From a checkpoint of a small audio captioner.
Model: encoder norm layernorm, encoder moe expert_choice, encoder num experts 4, encoder width 256, decoder width 192, decoder layers 8, decoder activation gelu.
Rows from block 8 of the audio encoder of a small audio captioner, named by matrix and row number. Rows with one number within an expert belong to one neuron, the router's apart. Each number is 500 + 50 x the weight over its row's rms, rounded and kept within 0 to 999. All counts start at 0. Numbers have three digits each. After the name is the row's rms in percent of the matrix's.
Before each expert's rows are labels from the 100 clips, of 14976, where the router gives the expert most weight on average: "peak on" is the class under the peak. Only what is clearly more common there than usual is listed. The data: synthesized solo parts of chorales (CocoChorales).
# router: router (encoder.blocks.8.mlp.router.weight, 4x256, trained with AdamW), inputs 128-255
# up: expert up (encoder.blocks.8.mlp.up, 4x128x256), inputs 128-255
# down: expert down (encoder.blocks.8.mlp.down, 4x256x128, transposed), outputs 128-255

# expert 3
peak on: F#5
router.3 097:514503412529466470499555376517495457388501498540557484544457526453504483514497521500446498550511545488477435474467512525540380523451461601466543401459490484485502522523507545547438522435439495488493443422361534494482479590465521632524562550510418471541490578576566576475434462518546545619623485443487524541436555471507455471596449506468468527573476468543465550500501437504493492515540
up.0 081:600538489497430580545421493469530438555483495390522578508490439455482533465542442531495502576556487513548478479391426476528496508576562576474503485635546402509475516521518497438493391403358419473486567449486420527512486547616523541485507548500473438415447497438615652561497512494457465559517518442445501570531556523508462497484538512408457551532468494535499530541506435511578487503372
down.0 085:466505529518550481522562545481471519411463621588539449504463471552506518474436465552504498557593473655500480486551441541488522503499438525470446438425481515500484560534448476559507606434479496492529500377568547434684532562503460517583519560473423531455465487588475541545501435460426510475504468440585499549420511503506465541469460549467458561510578462462407531487545505440530492529522
up.1 076:522451533535457445576425606460555566496583550554493554469481491435413318623594549497449551464501554408491501506534477468451510456548432432483461519451556475489490466516534475385459427519471541549556513619496499515469484521447472451554566495475558476511485515446497523521475390422511533508513483516470509632470582518526563538504465544507520483541518490445534453473465453559571530407623
down.1 079:414470510466512536535567503511423529451473520473467505508496465513490546455482546601511506475519524645516495430463545515518517523441502460567557654482400470430530479461538414488500600474592457424540493525594512479533476467471508460578532486465452542506501517467532587502506577471476566414480496551486486503470485491531525449527518500485500557554525580572426568495539476510547492425469
up.2 106:563471499511408514548564477455559489497406495381521518521406430434465499520541556489445505471541514537421489505503489562471431517487510470499547423525440484506577526488459481499463458469346591481559440441407477462493550507483455543438540558469452458555498480513475489452555521541536627533515450486575494594372512554487506488579479560477543515638488450590523533517447479498547490551559
down.2 113:432549465500531503519470531518466492478534442536545562463470470456515525475502502475549581421490523473489490524497519452468494446401533581421544615436556515448531559472494586334494600483523486475453483537457527473480536518446551549553513488509496483433561471407485537492499472512429446474483470446440466505478579472379493416532515503483479487447461494520441480487567426626513535410450
up.3 097:529518461510498526454565536393471500469563520534498560541540417495451561442536445490512510448505448594444490565453493507398509503499568478526458531510516422549480389540426446591538579365455481475441595579486501535545512521519503529514514435475520598485433491523464452461468607408487504455469532446556502593535615550552494477460393500537494569567426517437495567490447412445494521444393
down.3 102:405506476472475493498437460509649513572515569496496462478437477494481475561408524447556531443577535541458518574435540589454415468568522514461507520441526502504486548478497554495516475466556502554429535538448434474498660443538482490489459510483466577548450484528481486512356534477445537495463484517574446489565536495486466530499423481511538585470520488478448522553514480462454487547557
up.4 107:573544445400453465472549521477596529574573522606562501537478413489469499573489520513510498509590502460523543547362528543442426513385518552528520522589558500416523536508501491508491497465467532406499499537541496493565537529481511428463507416529483498508535492500530560481460588483445596538476593504419501572506549490516433506471434480446482568586495482498489468535551524434671444498560
down.4 107:500412476497474538503588550403524494460457462459486402500549598508496480440465545453551542489579531481499516483506582565445542529512464442441490489464462477422512512462500528473481573423496458422504442489448525460475530529461511530431511500518546561507560425423496572523557492492368433431498476513414527481470411511534462546566473514483625445450440590564491456492528412673497471496468
up.5 115:510509523564628370477412473407482529483534511485457556551478567454562531536529373465398518517549432469542463456524511498517409479438510559514580493508443454479470510479518530547462538541556502530544489599467419447499476475525492544503628489458475470519413442491511551494518501515556509549530527505484520456529477501559492459579486526523424437528509505551571488395487458440412605520587
down.5 106:544512521500411475503546475422555513401470487525507549511502551460507446470368497605478508527469517440538457525600385377516525367466556439476521437579613495514443536526470466532459432529600512534459467405530533465470580556478512469549517494508520429396555496541523516518577555501500511387559511541508504487503540541508531591574489576497517415591478435421549506489473575443579582535519
up.6 111:489454542465621499429546499543419552525528477518418487437536489562489477582502446448566494457531445618459464549429466569432535513585560526479504566435554468494548486523452480446484554445547523446447497459469565549534524468545435472576511424512543422500512456564436463462511508484426523499387490395453555478620599525493551451431458535562502393464510527492652514475484576562458492511508
down.6 106:428529523468419496553478438513470495456516499496502404567483509480541507563603515447467427558420520531526441520497536581519483502374376464535477394565558506543526558464530559553514548576511491583512462612616546473451586392494528479468548528634496466542521482497456467483462646489480539490571539469450492490455536484501421487537462532481493464473583565512483534483483575483569611578451
up.7 086:616529518517455518573382510573468454546500544540468523385570523486395505441462496538525490495552476541502437510551512562561496501427546449474476614447454492459568537503552555483539508513522464531428423560519569415449503514410537462507486405530511442492518496543565585557456547485506464409529532404550472537424441501542506566515555488533404464553487455514419486493600422600461407471459
down.7 095:417455551450581550453476560442502585415563462423514460528492455514514448504508478552501488537389490576448552419510532572449413498432490524480350550426438509504487484399508506462524503537478508501539529406509492439471412563548534527507523499517560483468549532446476573461564491464536491594458503613505551513453531510573432500448493488477469362443525534526545544470463526460410544466514
up.8 119:426466548474493501460471509504495473543524417522497476452570492491502543544486488479589463424460529490550528476473543467573433452424488494446537529513583519396463485402493551536487490534612479631486523494452514536542489454548505481533428549563443499454494488433441454467503533463409545385552540497501485491491524486568551487385460523488488530453550504420605564589620583510479530469538
down.8 112:521526567500417455431498473461631488492494450491493470503489467437472397464535495508492542576507518431501468503421493512500616414565471590549450505558416538474530502403509453510497515487563518514489452618386474566427508505577518417494524493613484490551535509437394555492546493499558505449478463590431468458443519462519623458532516461500546484508513488504523463483473429475480524505629
up.9 080:587545474455526519647499382440486505494529527411478467460417564475548435495568626517509528465635516441553555458491523546460463405629451548522569530533509527405552486493535440563523527455514505472442580469446412487447557415459495570526497452520531458449514539551513527537530570499461385518524527516537515504543466508505522480484553461518442545617545545403449505514526483521477513566601
down.9 079:511484460501476442435426531415470594467559526521537529539518521554524459527503530450464502531449489514451505520488405447518469458469541516506488491630422478572551433529492636507492514520515496568520441549517530549440436532529496464549526566504502497527359541460489395521483503497528460570481507558530513453497546614554479508487483504479401561431478518478473475474449521539520424545355
up.10 111:537674439467480549567460434515459509487460532554438517565438511567489494495550515491493522534545350583533449466488538496502465604516475582510533524509605439411483444537529446483507493478499567472496487554532494474536481556507506527540524511548483457535416448498455496485499541490460528529546535467490548458455422464392475504496495475506564495499491455554441555494485463565456486698582
down.10 105:550523456510407479592548452416501510496468465440496506530519510518529554495580498542529483432675530553500505526506468496606489487587487516400479479517459473501475505491500447471490476501492472433568519476453510464613440618460489443450464495520432489532481468475544481477486371514391532387488525559580502475431508469551409447497453506473483514526356501512563506468514492507514481487525
up.11 094:463497527536467535465578516477517501577517473393462534435397451510369483423444467494506533433665532539535412461556532503544534528545465550489496526426393470435483558472565509493487436514590543414485511365470500570504568455475525470508505634567548538489483498451476427530476522479484467552449562471491487416558489428470519484525559539518509509475488509488505505506472384445543533584524
down.11 093:567518524583501406497528477463530456504483498535567571630454542481491503423470498488460464509419483487479512398540534478460488517440514534540533549390541503561531509442522453526520510411509478539610453576501444580422410509490433507489472522452549509489484535461531443559536362504541481560507511551404482521448639467510394467482503465500484624507517412448431459516492559492529548464487
up.12 107:507460421503574433501491406551503509440446396535511436449469466472529437590574465480494452427526478531576459529493490402508528427501457446605480510552576530485477553410515506420582601388553542500464595612500535576505451444414504445567544484476592466454509515508387504499459435424460515487443502483508449434562613443626501584481445500448497521544480538386537404485555451561519522497513
down.12 103:518443531514467497524528464430613575479476519541403482523550489489524491564579509575532492514576524575497423536414417563446447569481567450440527470574449478475526500461490452488481440499588461519469500537484485509496556437503491448496504543447567474441546576558459497493530610503563478513471489540488498481551479527438477456490473514490537511500551545469453436504473373451424477595505
up.13 126:633510453498576432490535485517479356444438553442443471475502501497549476558515549455545527527489550438539470529528493458429502457423550481540515417488453430399588484541506532537525423461469468513514465459486470487487451424408485500470463436478429477562512516499514582553546450505523552485436538523539537549463480477459534451480511607564540518511518551523489523569568509464574456529545
down.13 129:482520511455427522433478472550593505461528519496514466500514515508513465501602476543447566546505499454497502378412518444469463540543516460527524439476524513557490543576511512475526403434494533499399428298621537445491526450470490511465447452479462513632543494476473433510522528489662473430473549458558513531543356555456507550514488463499460453504512568466453570495527570588523531506585
up.14 110:485552418489407477481550487533512557511523549465542561475478555487531442513485398550481558573415476446526534518534506543540457525377465518486546463449551483448461407563468453512444484432472453577497550423572496531434522438464548607514529498461397520550509568537588487528441487432476467500492507545538493540478488518469525587510489486501550499431447490528611542559447460630499549478534
down.14 098:559488513496595434532555556488537420489551506478501504475593467498528502575483558557563490506580479377515524513490521581510380433527591452421527470550554543464555484451499443559483623478493490440535582580435507539457470619470518499534522476429522476440505496538437471491603617519453508423552448520518482504547581545515611526543485456491514477491584542625545468489484498461470569476418
up.15 102:496512470510567427491479510470559510536425528478569515556507533541603568533571523563541492517458454492592424413434449534498594563373415467442472560464548451518489516478463458432494509402555512567561505561458494529490606456378489420519500489468438446557453492445509489504529437432428495536511507537501502475638516484479595478494432452518569454384466528579530522568424540475582463552507
down.15 094:534526448504376528483478532450545424397487517581546564546541491521517456535452450473490492414461471452437586452604529486492524508498527509511564552540503493481483529474388442430536595457436514470557501463520488540427489491560527584521495557449565467491494466530503444500465596539471510561532460652430483502475406583514439459468519519471471540525522460384508481520499505566530569561534

# expert 2
peak on: A#4
router.2 107:483478555506540436511560610465402466509431506492463456448491473455530528521503354557556493496519447450532546412517505514478614420515502491603417564469432421474583501415481488456549471557529521448446505547537480488419492457535455470517461569533528464481517401375446482480553554414404411506526523464513542485529478570490529504472540510498519507439551498556559550542480541506491510542634
up.0 111:554414494473513426469551445479474460486612453447628517431412528490539451573499538525462464482452527505441480552517450495567475472421479450436487445522517628478477476587515456473462546493564523589493495477518457490509520481512504485508462382530467529456469570558558552481445477560518490393505477476459468565484449486478505445514509481521516449603584605486574529447605513488420460450439
down.0 108:473544514527447484462492522425485571514518517499525499559499460522495427579485465606524532520583485545471482530350618515469519457454469538483484450508499497469509428507491515533523547452500554450497572487547470583468492399521501473384433497573537537528541482515474444460583461502436543574519569574547496475505400454423569448528464471473537420506473559583492455482485586418470434481536
up.1 101:502532527547464537430438534438439468500543453501520518518483498548500466470474536502527592448411498473568561399544496496531549501478452406498458542596453496349501389506487517472567528444565545459517537498459455537434482404502571474477543493543461425545512518578502507452530490586512470456616590492608583492424525485464412493442534465470552436422503463477495520491493517472554495474482
down.1 096:478420453477574481531498514440551462489499493516513456439488473432500465454565556353571476505574503466474525535570461509515543509530509522448487538372548450474460529525534455557527533399535489596461569448536477493464535637467545547482514492415524485533415460524516576506426534495514494461381574448434461494459475493522419490523478517515493463461483391600473475516543457464469500452528
up.2 095:506465576539421552521615380512454485505451570489470461446455576540502488385444574488453555473514509483506421510521468509492456531500444488455477465487511454531477533508504571513486499434484493514455469416433534469574386535487572549495567561550437437590479595420426472483523399551478520558554453428490473487569497426512414518475508490555357482558584547462513525525431540539460460573582
down.2 097:514501454523614601555560537523494523483452533445491469489569507526549559590615529416430487443432521563476529575580494464597410444450559472535531527465608498439482440501485518459488528430505425436473542441459525531479513625529523495575454509500515483398490474609433422494487464499493457498541445463517467508485521521494453408523527461515562497497505445541532441492495469648579529522499
up.3 117:492590435570424387506508555564533554486480455524488488549567426442650544382474523441486489486565509526458580516442516432463415580431567569573470552439522440435506482578433522486497457530538500534505472495529484493575499492460687517534517524449461550526418428554563518560589530486433515489529503527495417472524506518465456503492471513534510479516464449367575488486499467479478478494523
down.3 108:429462478491384585514374503602468451518441509558487460547485512494518483407520527411477501464590508459473506518516563555399543588465623563518467509532470510517519553477522513599478371524469496539551494562503500510468640491482452486443490490477528601578525516478507516507623465469361507506571504507614498479541509460490462423537504480498482466435491487492496502508492469368552468552449
up.4 093:504532554484607483563514488571575444452508525424575551541535475552489482511494479538465399453494536516612520478474497482460483552458531451491597545426486493476473476513427439514447538444561536528512501470513586568460367475405513498452413555498466475530513526469599465539501459545495476552447486451529485487526630520550563515497514547469468548590589562575632515519585537531443514518467
down.4 086:477452415558401516528501527480526468502523436508483492497523516485505512521590468594484519539562458606481428570526406461498492535526511517545483517490554489470530377435491494501440511511406545567521508494497482468512425542488497432468564484507525594455567516482567339498442384508394484532521609577557460508431505505504431509525464490539542532409547490336528523511482535503451507456516
up.5 100:471593433458506527454502499491461460516470510459490463460424500456517422548511429554396543439572455374523454479510437586493513422562509456523480529468470572564528488484560507476551514468530516482484471558482506543492471506529399519524573465464579478509435483524503550537500628505484611623541444478524508561502521522484464447598462524531420581569481574414476471559569503503540482567457
down.5 096:445502490448447533478463512594559541552494556472480570485531475493486475607539409392555590427514484552478447530541581462533374502537502330569520549334454496467462381494493567462495456543528592493532474586527488579461458481507489548582491481470495411501453474500420487496542538499569496548460550437436544507477394478523561547534506517511533510550399508526513476512514464483522487515544
up.6 087:452515408524497437471524513491472570503566507556439522515538462506544461474526473449480356415525463501459475500463444520593513429560532556436582443449495557519515561491572494430503438559591502527577482479572475444518413429528469524604496503482546527448556546464532529576461479492520450444523489408487502468463520424530425509471440508432582495607501488506531490462632534522547484548545
down.6 089:563486557538469475488410473606608460553489500493563503477508513452487473548527482542453535542409493493492485507561611523508474565551440493406547574559422491518533385541409557411492546537520502464458589482523492496477547540480528461518483494382542501555456500565433466485568539458531489637569449486616423502520529530506502397486546510520553507408536418401523510515556459472573415549440
up.7 090:492463484562557567422504479539473526561482530464471501432517502521459458516572498555454387498533599507545456564456523474555535453439441565494525478479472433505510530519538468433520469538428429491551443505449515440461583496506603457463553528557485580521459502453540482481560455497503463494546440483460485533560453543471503523485575549531513486491534523395436584553492520513684417490573
down.7 090:466507525529593641528523560537537553547466530478526448482560510494462509493435497492490500511413479516486455560567562560449524408408482541549579477550450460583505445467507571450515566443496476590484526512511529588558454519554503618498556528401531458478568510398483497525502459396456477602486507536476501506489427472510372467525473487511578611497551574443491479494469449503553467529506
up.8 114:548493491535542405457513456502484485483481413528562469504424507525554467511506472510447427532494513440593537510504534523494421531459542565476501478490452455350447538423618486522497515543431441533447431496407383573465471552487564526502634490518445495518480514497512503477523531597523432462482451558462418463586549478530413517448579448474569543475455521521441545580506458431495472569466
down.8 126:469506443469639509441521455503455443476497522468487532488519507516460477493474475572442508502429498389497492436534495393573469524345506460439525448534571519502503432488503559468484489511530491492470509300537514510520467489441490527484507506495498509436480479513526530484474545521537523478478493473583509480541668475508533493494452473491489587544453540446561486518508480515530447472445
up.9 101:474502471465504512534462385571487414464603504515497516453511514586514504438448533473464521467400566530460502464544492406498374456447548552423456486481504476493486517575452565501483503547481559437532449488497415421530520494460533565430392557549455596623516493504479514482525457531500554533528502558554469483520512444571488562481505484519451521558553562505473493538458514476462395473452
down.9 104:480343484519552574505475467474454477512511516578573480491487482529498557480555557521472517423496496565522572402445559591501529504511671496531510489565507531566452514546513485532492432608523517484451524423395461508554490581476499527431437478484472505519453556505491618527502514477476480477512428553502509522450571496478373443515548541522476502447556515483481603499534544482550486501416
up.10 094:467447476490456459643357420475506456485513481541452458498509488531477539497557495567471449518534496469493554554459470454493396464663577531530569554612421416582482502484411504529503452555463513473491454503402505540528628540502531370544449556481523484538418477499487490487496446512558506471573458511572496515609607531587531496576485461508450492536471455499513561486487407544527489510482
down.10 093:506597504574443448430607486612617520506415519462526422466466476560541607568468433450470488458455483483485449488542500606549364428552445578498506516486529502482514535485471583538485459541514493513436566544622479462588439540562507572484479526534433571461500541529497534493601480503486440407429539470534508533453488571493402559479513467492564458423517450543547487492561542512573533487415
up.11 100:478635480521420562573574415507461529536506457441559494519488469531415456486441550470518532492411477517441497470459505516528562485529467489534528568508579572600465463477501510501509559422569522554498539526475425487437500488529474516529521487498497458557541541491496550470504439474487502431536542438588483560416481494538575584518459520544480462454549480509434517436486516598493538458473
down.11 098:508563613474591549503619485439431499506557582487507501469489519529502560486566493556564540443547516560498567462506456505579443457479439492416494498395504512542542488511434504446486546543446471523447468566496527586502511499497543526517488483460524567487557516480467488514563526498390520379430511521539531457572512478557413418558518485465453496509485411340517503487521502505482516446377
up.12 088:481524526412620481448391439543529508527544418445526437464570498546488493446510558428463452570557517527474533594487600408528538445529496471475528524508501479508458466575558444471511495444459553507446472479546453520517557518561457465552461549461577508464594472514481457638494512473539510547463510500527498459498441515520470526492507375502509461476531592430558474550647506540478565508370
down.12 106:422527495503431474507373454526524512533470508461493438488473540484522487544596484409491483490464486636554539484476521609563539509535524440650438477641464520513506570467488526603519567403538509499395494515516532582495532543496531494499488482518537465601530514552429404504387575507421495438440494352455533508450499479554473503439474522496508423551565534546491476468448558556515480514576
up.13 107:575545446479539525449413507555520480465477547573463489546464519500595550549481414537511494467527509536551524505504459560480514458525483457521499522449535443456560403450467470466500468567491439476502488603501439541504457536565532584518496493467513487388524532491570602540506499501490480555611480517527452533495517434445569479479544570451499475503514424392507464550370446493507536439567
down.13 110:432436543442406587566509502489518475460565562526507445529517456424481464532588485448472476501473471582510524412532403382369595480434618430547565548469461491467519534463472442492543471416475543501441434407551559440477572512459458471512454516469511544537525454514491524498524597513468485537531553420410539513519479476481481474510492538470517397490605399573460493515486513380516469568523
up.14 091:565477561505343512388454523605463505533421459523507495489478499522670594483487399494456580429440541392565538523451429465482542509544568482554452524444545472478496450444459535374533482619519437520516536431452630465510467588486478451506598537477444386530446429459446564468569529416525553555526526526494477491461454485531506458513497564499429433557532521512517577570533495522435501571467
down.14 086:490529539463561423504504470463645518425542495444530464443471419506494457628492464540418551462495509509439503520548562546421406398496590526505434535533449507479465516502485444490475541408574522492581465456401448459497551489546536596507485452430502559522532429474501532484600390521454530488448466510404532529497546375554578552478503495515504480490445606537461516506435545511538541520519
up.15 092:445562493539467505521512489548463553426492528448423454521591504568480512416569490517569511594451475501439506476425500461568483397451479475602485450470504450497544518447543568601508452522585458552474490482440623409532477443541533566571501490494410462559476546519446520434499471525539503469498477540578498602388439450556480437464531505556434501586471597504530487532526464474498457489572
down.15 101:410558548488550532468509445455447513509479540500509476464476508511491520589465545420519424514518528505519465454554565588538460495501463493571544605450554516516535460549550651428504534398501549421518534508313503508488558555463502434504489483527561604529565490484496540482603604481370509608359525403449481495499472487508465490563554475483497456495570403507508487503520438528509596446467

# expert 0
peak on: B4
router.0 098:501483455519545582489450410484568491584573434461442554446525451533506482540480624503519482474516601524432505540530548446528494534554486478426493510590519550463445471524565442483553496505448534501565515486497494493560505422500496466429469412481469581559521516551462533434515425551599559460460522566547531473426523536457506472523471531529533560472432514456491392519575433493544397444370
up.0 084:653512470426505407586434498403526437392467515455389535532524523467532561438441521566550437412604440596634511441583414557557488524529454569510486455469560519486577472480520563390460517489637514521501419512507445475518458497430510429462531465416444416501461429541498474515431437415485487529540500579533531500524452548458601510478545479452542428589482507562553515548565537573482475423394
down.0 085:518426394561638572445637537475483541473503472435508521544578421511524503536555521482560479578518489481516497471600542421450595522522599524456512545561532458479523447470462454432528556492502479477574587501446537532409472583521531437384545502521551628449609493439499456459506572520513512494460528463407483488525505584589365485399534497495595479521427500472444475512520513475433490495503
up.1 099:564492478531571496484534496455466536553560492570411536413530482446525514544528524444555516361459395490427494518452448445487479436545524468438534496506532534473501531492451452503505506631632506481487459513487550578544472533443463484506476503538510545540503436505437526495463399567499526535468404442483480559460580526435475455542443504507527581528467532428391522480557485485524531420508
down.1 102:374536542453481504482467482548515393584516524452525479515466523460506472580495528459526481504596502582472458513396525560520527504461544509387467519462473506527519505433493483503453471549489422555539498544456445447541593443504541523445567542464484576480535476522432413498518502505549479520532472460502455505506509517435544361422500497489433460491527537521504466498542453461516556474533
up.2 107:436474509519435496638426501453474525561477545535577492411498488533480498627549493515485543470446524544540472636562552461559549427568519506550504520523575519544487460513577437441492539480531486568513546507476529545493501510471500491562496497525510459421528442381444476578527461394550516485542522506458480449540481519552523519499478397462542534477497539503445508481360588493468505447432
down.2 112:537608471501456499483552420553462424481521502501493575508403476427520566598349491603467489466548467433482439461408539556453479484471524331464455363401465510452496517516519542447498415458547486404574494463550501461597479431545451536480515493445434510460507495502487455502583534499529484549460512487490487482611464522425578514523498523500577485447398500428525485536498614406538430592543
up.3 093:494518500492462487542429613506500533614491517493450465428474549503493550554473446435520449452481581437537596400464553529535531540470482541519475537533530528436507540474459477549455548517504456525470527513548550424408532513432478490522483480501460431470481474528443423558452466482495459402509460494384471592510447562556503511505543469397483521472438461599465532438523651585518535601507
down.3 097:491527516486533527510468530515433503527551511423512523508492434530501535429660462533507460467601512589493477497497562532563376537525546532536539583472504546472558440524423568398541371527478453453584565523610515527446579434545497552513493521602489520394510470526600450551455463508458503443508497423384512489488418440483516524507535476501521577456528385551527441512488469535439471435579
up.4 106:519574577514437513531466600496517509494555520485547452378565494494518550563467416504595496525507537357529579513532532418494535486473569423462514466453476489505455473538539544397438541447501497515502496563670447406463549480501542535476508528559507439452485499498508480466516424449455460385445517454466447499462505552471504579404576405495505519410567497464398534450465528544492503570444
down.4 104:469490534589547515421515588531544476464465406505472416529474433499532476521515516463594478580511531700495478501475580661504492465443461573422552516503542526555544547484534436466472413464552484569572584480597501447499562574526511448574427487606451502418537494570523420523586586501448517546467514570551510480467492391490507474513549489531442534489495539644510536500525438543415550484578
up.5 100:544501531506488461490504480643626482577519541578536459504535502429517539526448528478383477533516479492497512511455543525545463531516534547445506403517569494469411545479491515533544528526565440507521559521394445517526486502405502442474508441471423491447482485504477532561538467476605576613484486453558509452549518524474491457487478499501500446395461486482596510612410524534541459465475
down.5 102:578500443527546580484545462446585535500553474477490551485540489436502481598504409438459513584436488465550524521505515503467526492461518382551551561557514526520536660531509499431451428504446566465501487582619527572414558363468498472501541479432483487522512524502576435463446487513572518533510589608492510479516414417435455429533505483525516563467518525455498458488533462560626540456504
up.6 117:614377491494477541452468566548517445377461512443417509519490560554433468501466503475586556471491504582592561552470534454506570524481551586492475479538521522461518517537460425490494420446500528462535448463611503489441503552422547467505448488429478558567495525524496525510501539475535525524447537398540496489464558337445472546560539455541541472514492467505520493465515512544550433474558
down.6 125:517489500432460492505528501486465529456490495472516571493502520472483539510426483579477469564553487419521538525475565451391504534560577461469466397335560518491490435420490478645514565474475483555507519547541530437492559569461472560560513507470340502518510513527474511476557586493489477475488460515550493494537466501441491502552528474498528465435515531555498509502463519593552489465582
up.7 106:505511504521579549520607562502516597450532524491465525489535479481452438454528548488561502436493464495391473474470442500503490497570470506459553538465472522540459476474456434531487491510464555510488461490508558474484478516444500564505496460502533479508472514545458525465520435514581547449453540384499520505506481513423461514563489537516473609430601562447582559389368524479538550486478
down.7 102:527419538441452533521431461484515530466516525668538566470558469450535422514516477547540549507462495463515526492449507458429521485361497462509531637604539490486488615425520478417494535421549465444513511606482527540472500495528453500574514495490484562501517541510614502523557379510525505369500471601698460490454503508495495500490451467484488507459448524472563495493461429529506498395565
up.8 096:534480636433491493531513533496512557467557584499523493455533454580424450558465518494565505472452439523502566543372549473490455454520557477427441475534557521480454440500480535516478533471475514557513567493578532567596478532438479579420479605481580512553559492489526478531536531521509480432507457464539426535453519505451544521563433453508457455532530466412483491431536496489485535541425
down.8 103:406497498465485419474589463484495585504511490550511582544457471510517497491590456527542620459486480435465543530469390392562461490434483460477512576679471490457533482530487428539461414507579490571406536460455472521485496551576483485544488479549480419501574475506485446480470497495546488545437478537484524495493583505463458509446448515507521456611581492513495484470464560413514586506486
up.9 093:481599427525504452442547431452442561464395524510476548584537476533589511449485509487498501431510429547482409555529512563496481517432491540495498515448466417545445491491508509421474445558438527576513552484493457420600565579533490526545551531500549550531430491470516537549472493484503474494614489448461569500436418401520482462469490543476449545561525544545565524444517513508511526445455
down.9 091:373511515550383485500483507517385552462515512559497581455449524452516523565543536559553507510401507467481517439538421542451497496576470520386551601575524496553521572444480473483515588507543520503489488520588502459475520510467519490440512481472589350461519504517528608472465550459478537487540548587480555560529539409393540481510484501515565570520581574478462469493509527551494506500428
up.10 097:566551501542572576450456502500517533588433433458432501479574552528496488504474516569546505530559579480500433627493481514527460449535454473509460442580573453516499455541493502548505491484566595382586590406500471532526401487553527580483530513366482498504495577425457414580472545494510534476482506478532434548404465543420536570473445471542519545490512515572440411493532430445524523508462
down.10 095:440505536521439539478559500404545601416522495489588540509481512525537515441582497428534495437507495568540478507523451526564438501494472491496534518457568508443451574483450513570524526424520502457397491510506466586461661531549524464436490498463559447505536482513551524471397488507381519379469452483500500525480493503561409469504551500484510571510460435494543455534511387349483401527478
up.11 102:566528457502515508459410532514502531469453492587438556465478482496559517549507518512493547527606581566457510441563506427451558562491526492550437519552365520549568553480563466508514540573450588548543477523524455593489579478489470509455577495484466570396491473463512473545531460522488569516525436462454452498420487549501451521539521548503488532568521469524455481505459430471464417485450
down.11 111:423463510438568475495490430510426496508457445340520636502406507551499613535508511480465534472552474463510515462431420503440532539584478459409493383491499460488502525515519558512510497493483408492573485682343499521442482438490466527431509526505429531490524519461516461500642606493501474600547393478523514499498480482522538545479484459492489466557441519503490480483505499680484507424437
up.12 087:506456397487517518541585487488576531534572396449414459469417536539545573511434487521569462416535550618576485444492524530485518518566508542602487581546494494467502463480488553518475533575498451463465436490543454484500453479497544501502478566455522514545469517503469381524522589562469556569508470470528549490451508455543462479509469502398501415468492554494537649541485533558529476562534
down.12 095:416580397466474562529461487545447506489545516442500450553425544474516414483533538459462481463416499409517556518555478483538521503461448504529479491542500546416481518596537448502525502459444494505407442530508492598550407504561553539451539533513578580483406496565520660468500437550535484572559509490443532501534530463513388555457525505473482542581422527448554509487481492434565467501449
up.13 105:487522495432541482553464609460449530496503536427509516490403451482386474471559510547468531571540449544466512438620520530457479484561482481480475586528467488527513591492500442434478487493487497540523513573470482570391490444533528452529488478469476451552474461447539482542490583458495569509475511471586478507468460381561522560392506468486544437503480446472524532461477540536645563553578
down.13 106:455555548438521546487418532558462556543561506581461445492516429498477442572461498346437483495530502473540429533584536530472514416547443494569481544574575529558487580440497503565515481516523480453482496510640460540510458560476482481525441529522500445516496545586552536546498421419533523530532466445425480458462502565478381513478469498467517518462621506518531497483497457446477481445597
up.14 113:527487486527615508477524514538485456498447460444509488490564498535537532520525419519467535497506586469439473492477488666525627480482466584555486584397458491552474513463473426501525503520566520501506516517475448519495448576549514450562460543526598553574478483438421466560465479497495493530451463476447475477412526522583537541488507491523523484439518470442547540467513574468504468528493
down.14 116:518583519450493468463503503475550467493532420476515522445507477472515565601568412417511520502460475583547480464547458476561542512585548420475480548496546440596548451462530456489501536482517528506485541358579490513508414537476548528513503493512465429577554510447507518508552541495477496464509438575569535491534453455500593543483523534514540503516466475556477506501562461440553449463500
up.15 098:497624515480435575516509506475477514436548439521503456512435438549522496527459502553431484396516498560554484525600524511533506491561493476562472574511547499510528524365539509492517459472424525473474611434377441505541536514498506435482479532499531471497544486437581527415458523443462487480504500442531489483358611502515472490535494582495484500457522537572503447567437489399446558443581
down.15 100:510432510456491491564455410448448450575486558514518444567544429497490493436456617426439524565481492496549502449505485469501497451406566552536416496497466494508520515567504412355476424437539494380543468572494432509458565498486489566536455508507463475494535547461531423509463534527505518548477524500424519468507512454521541461568524433484483538448437512554497507468501402537448498481564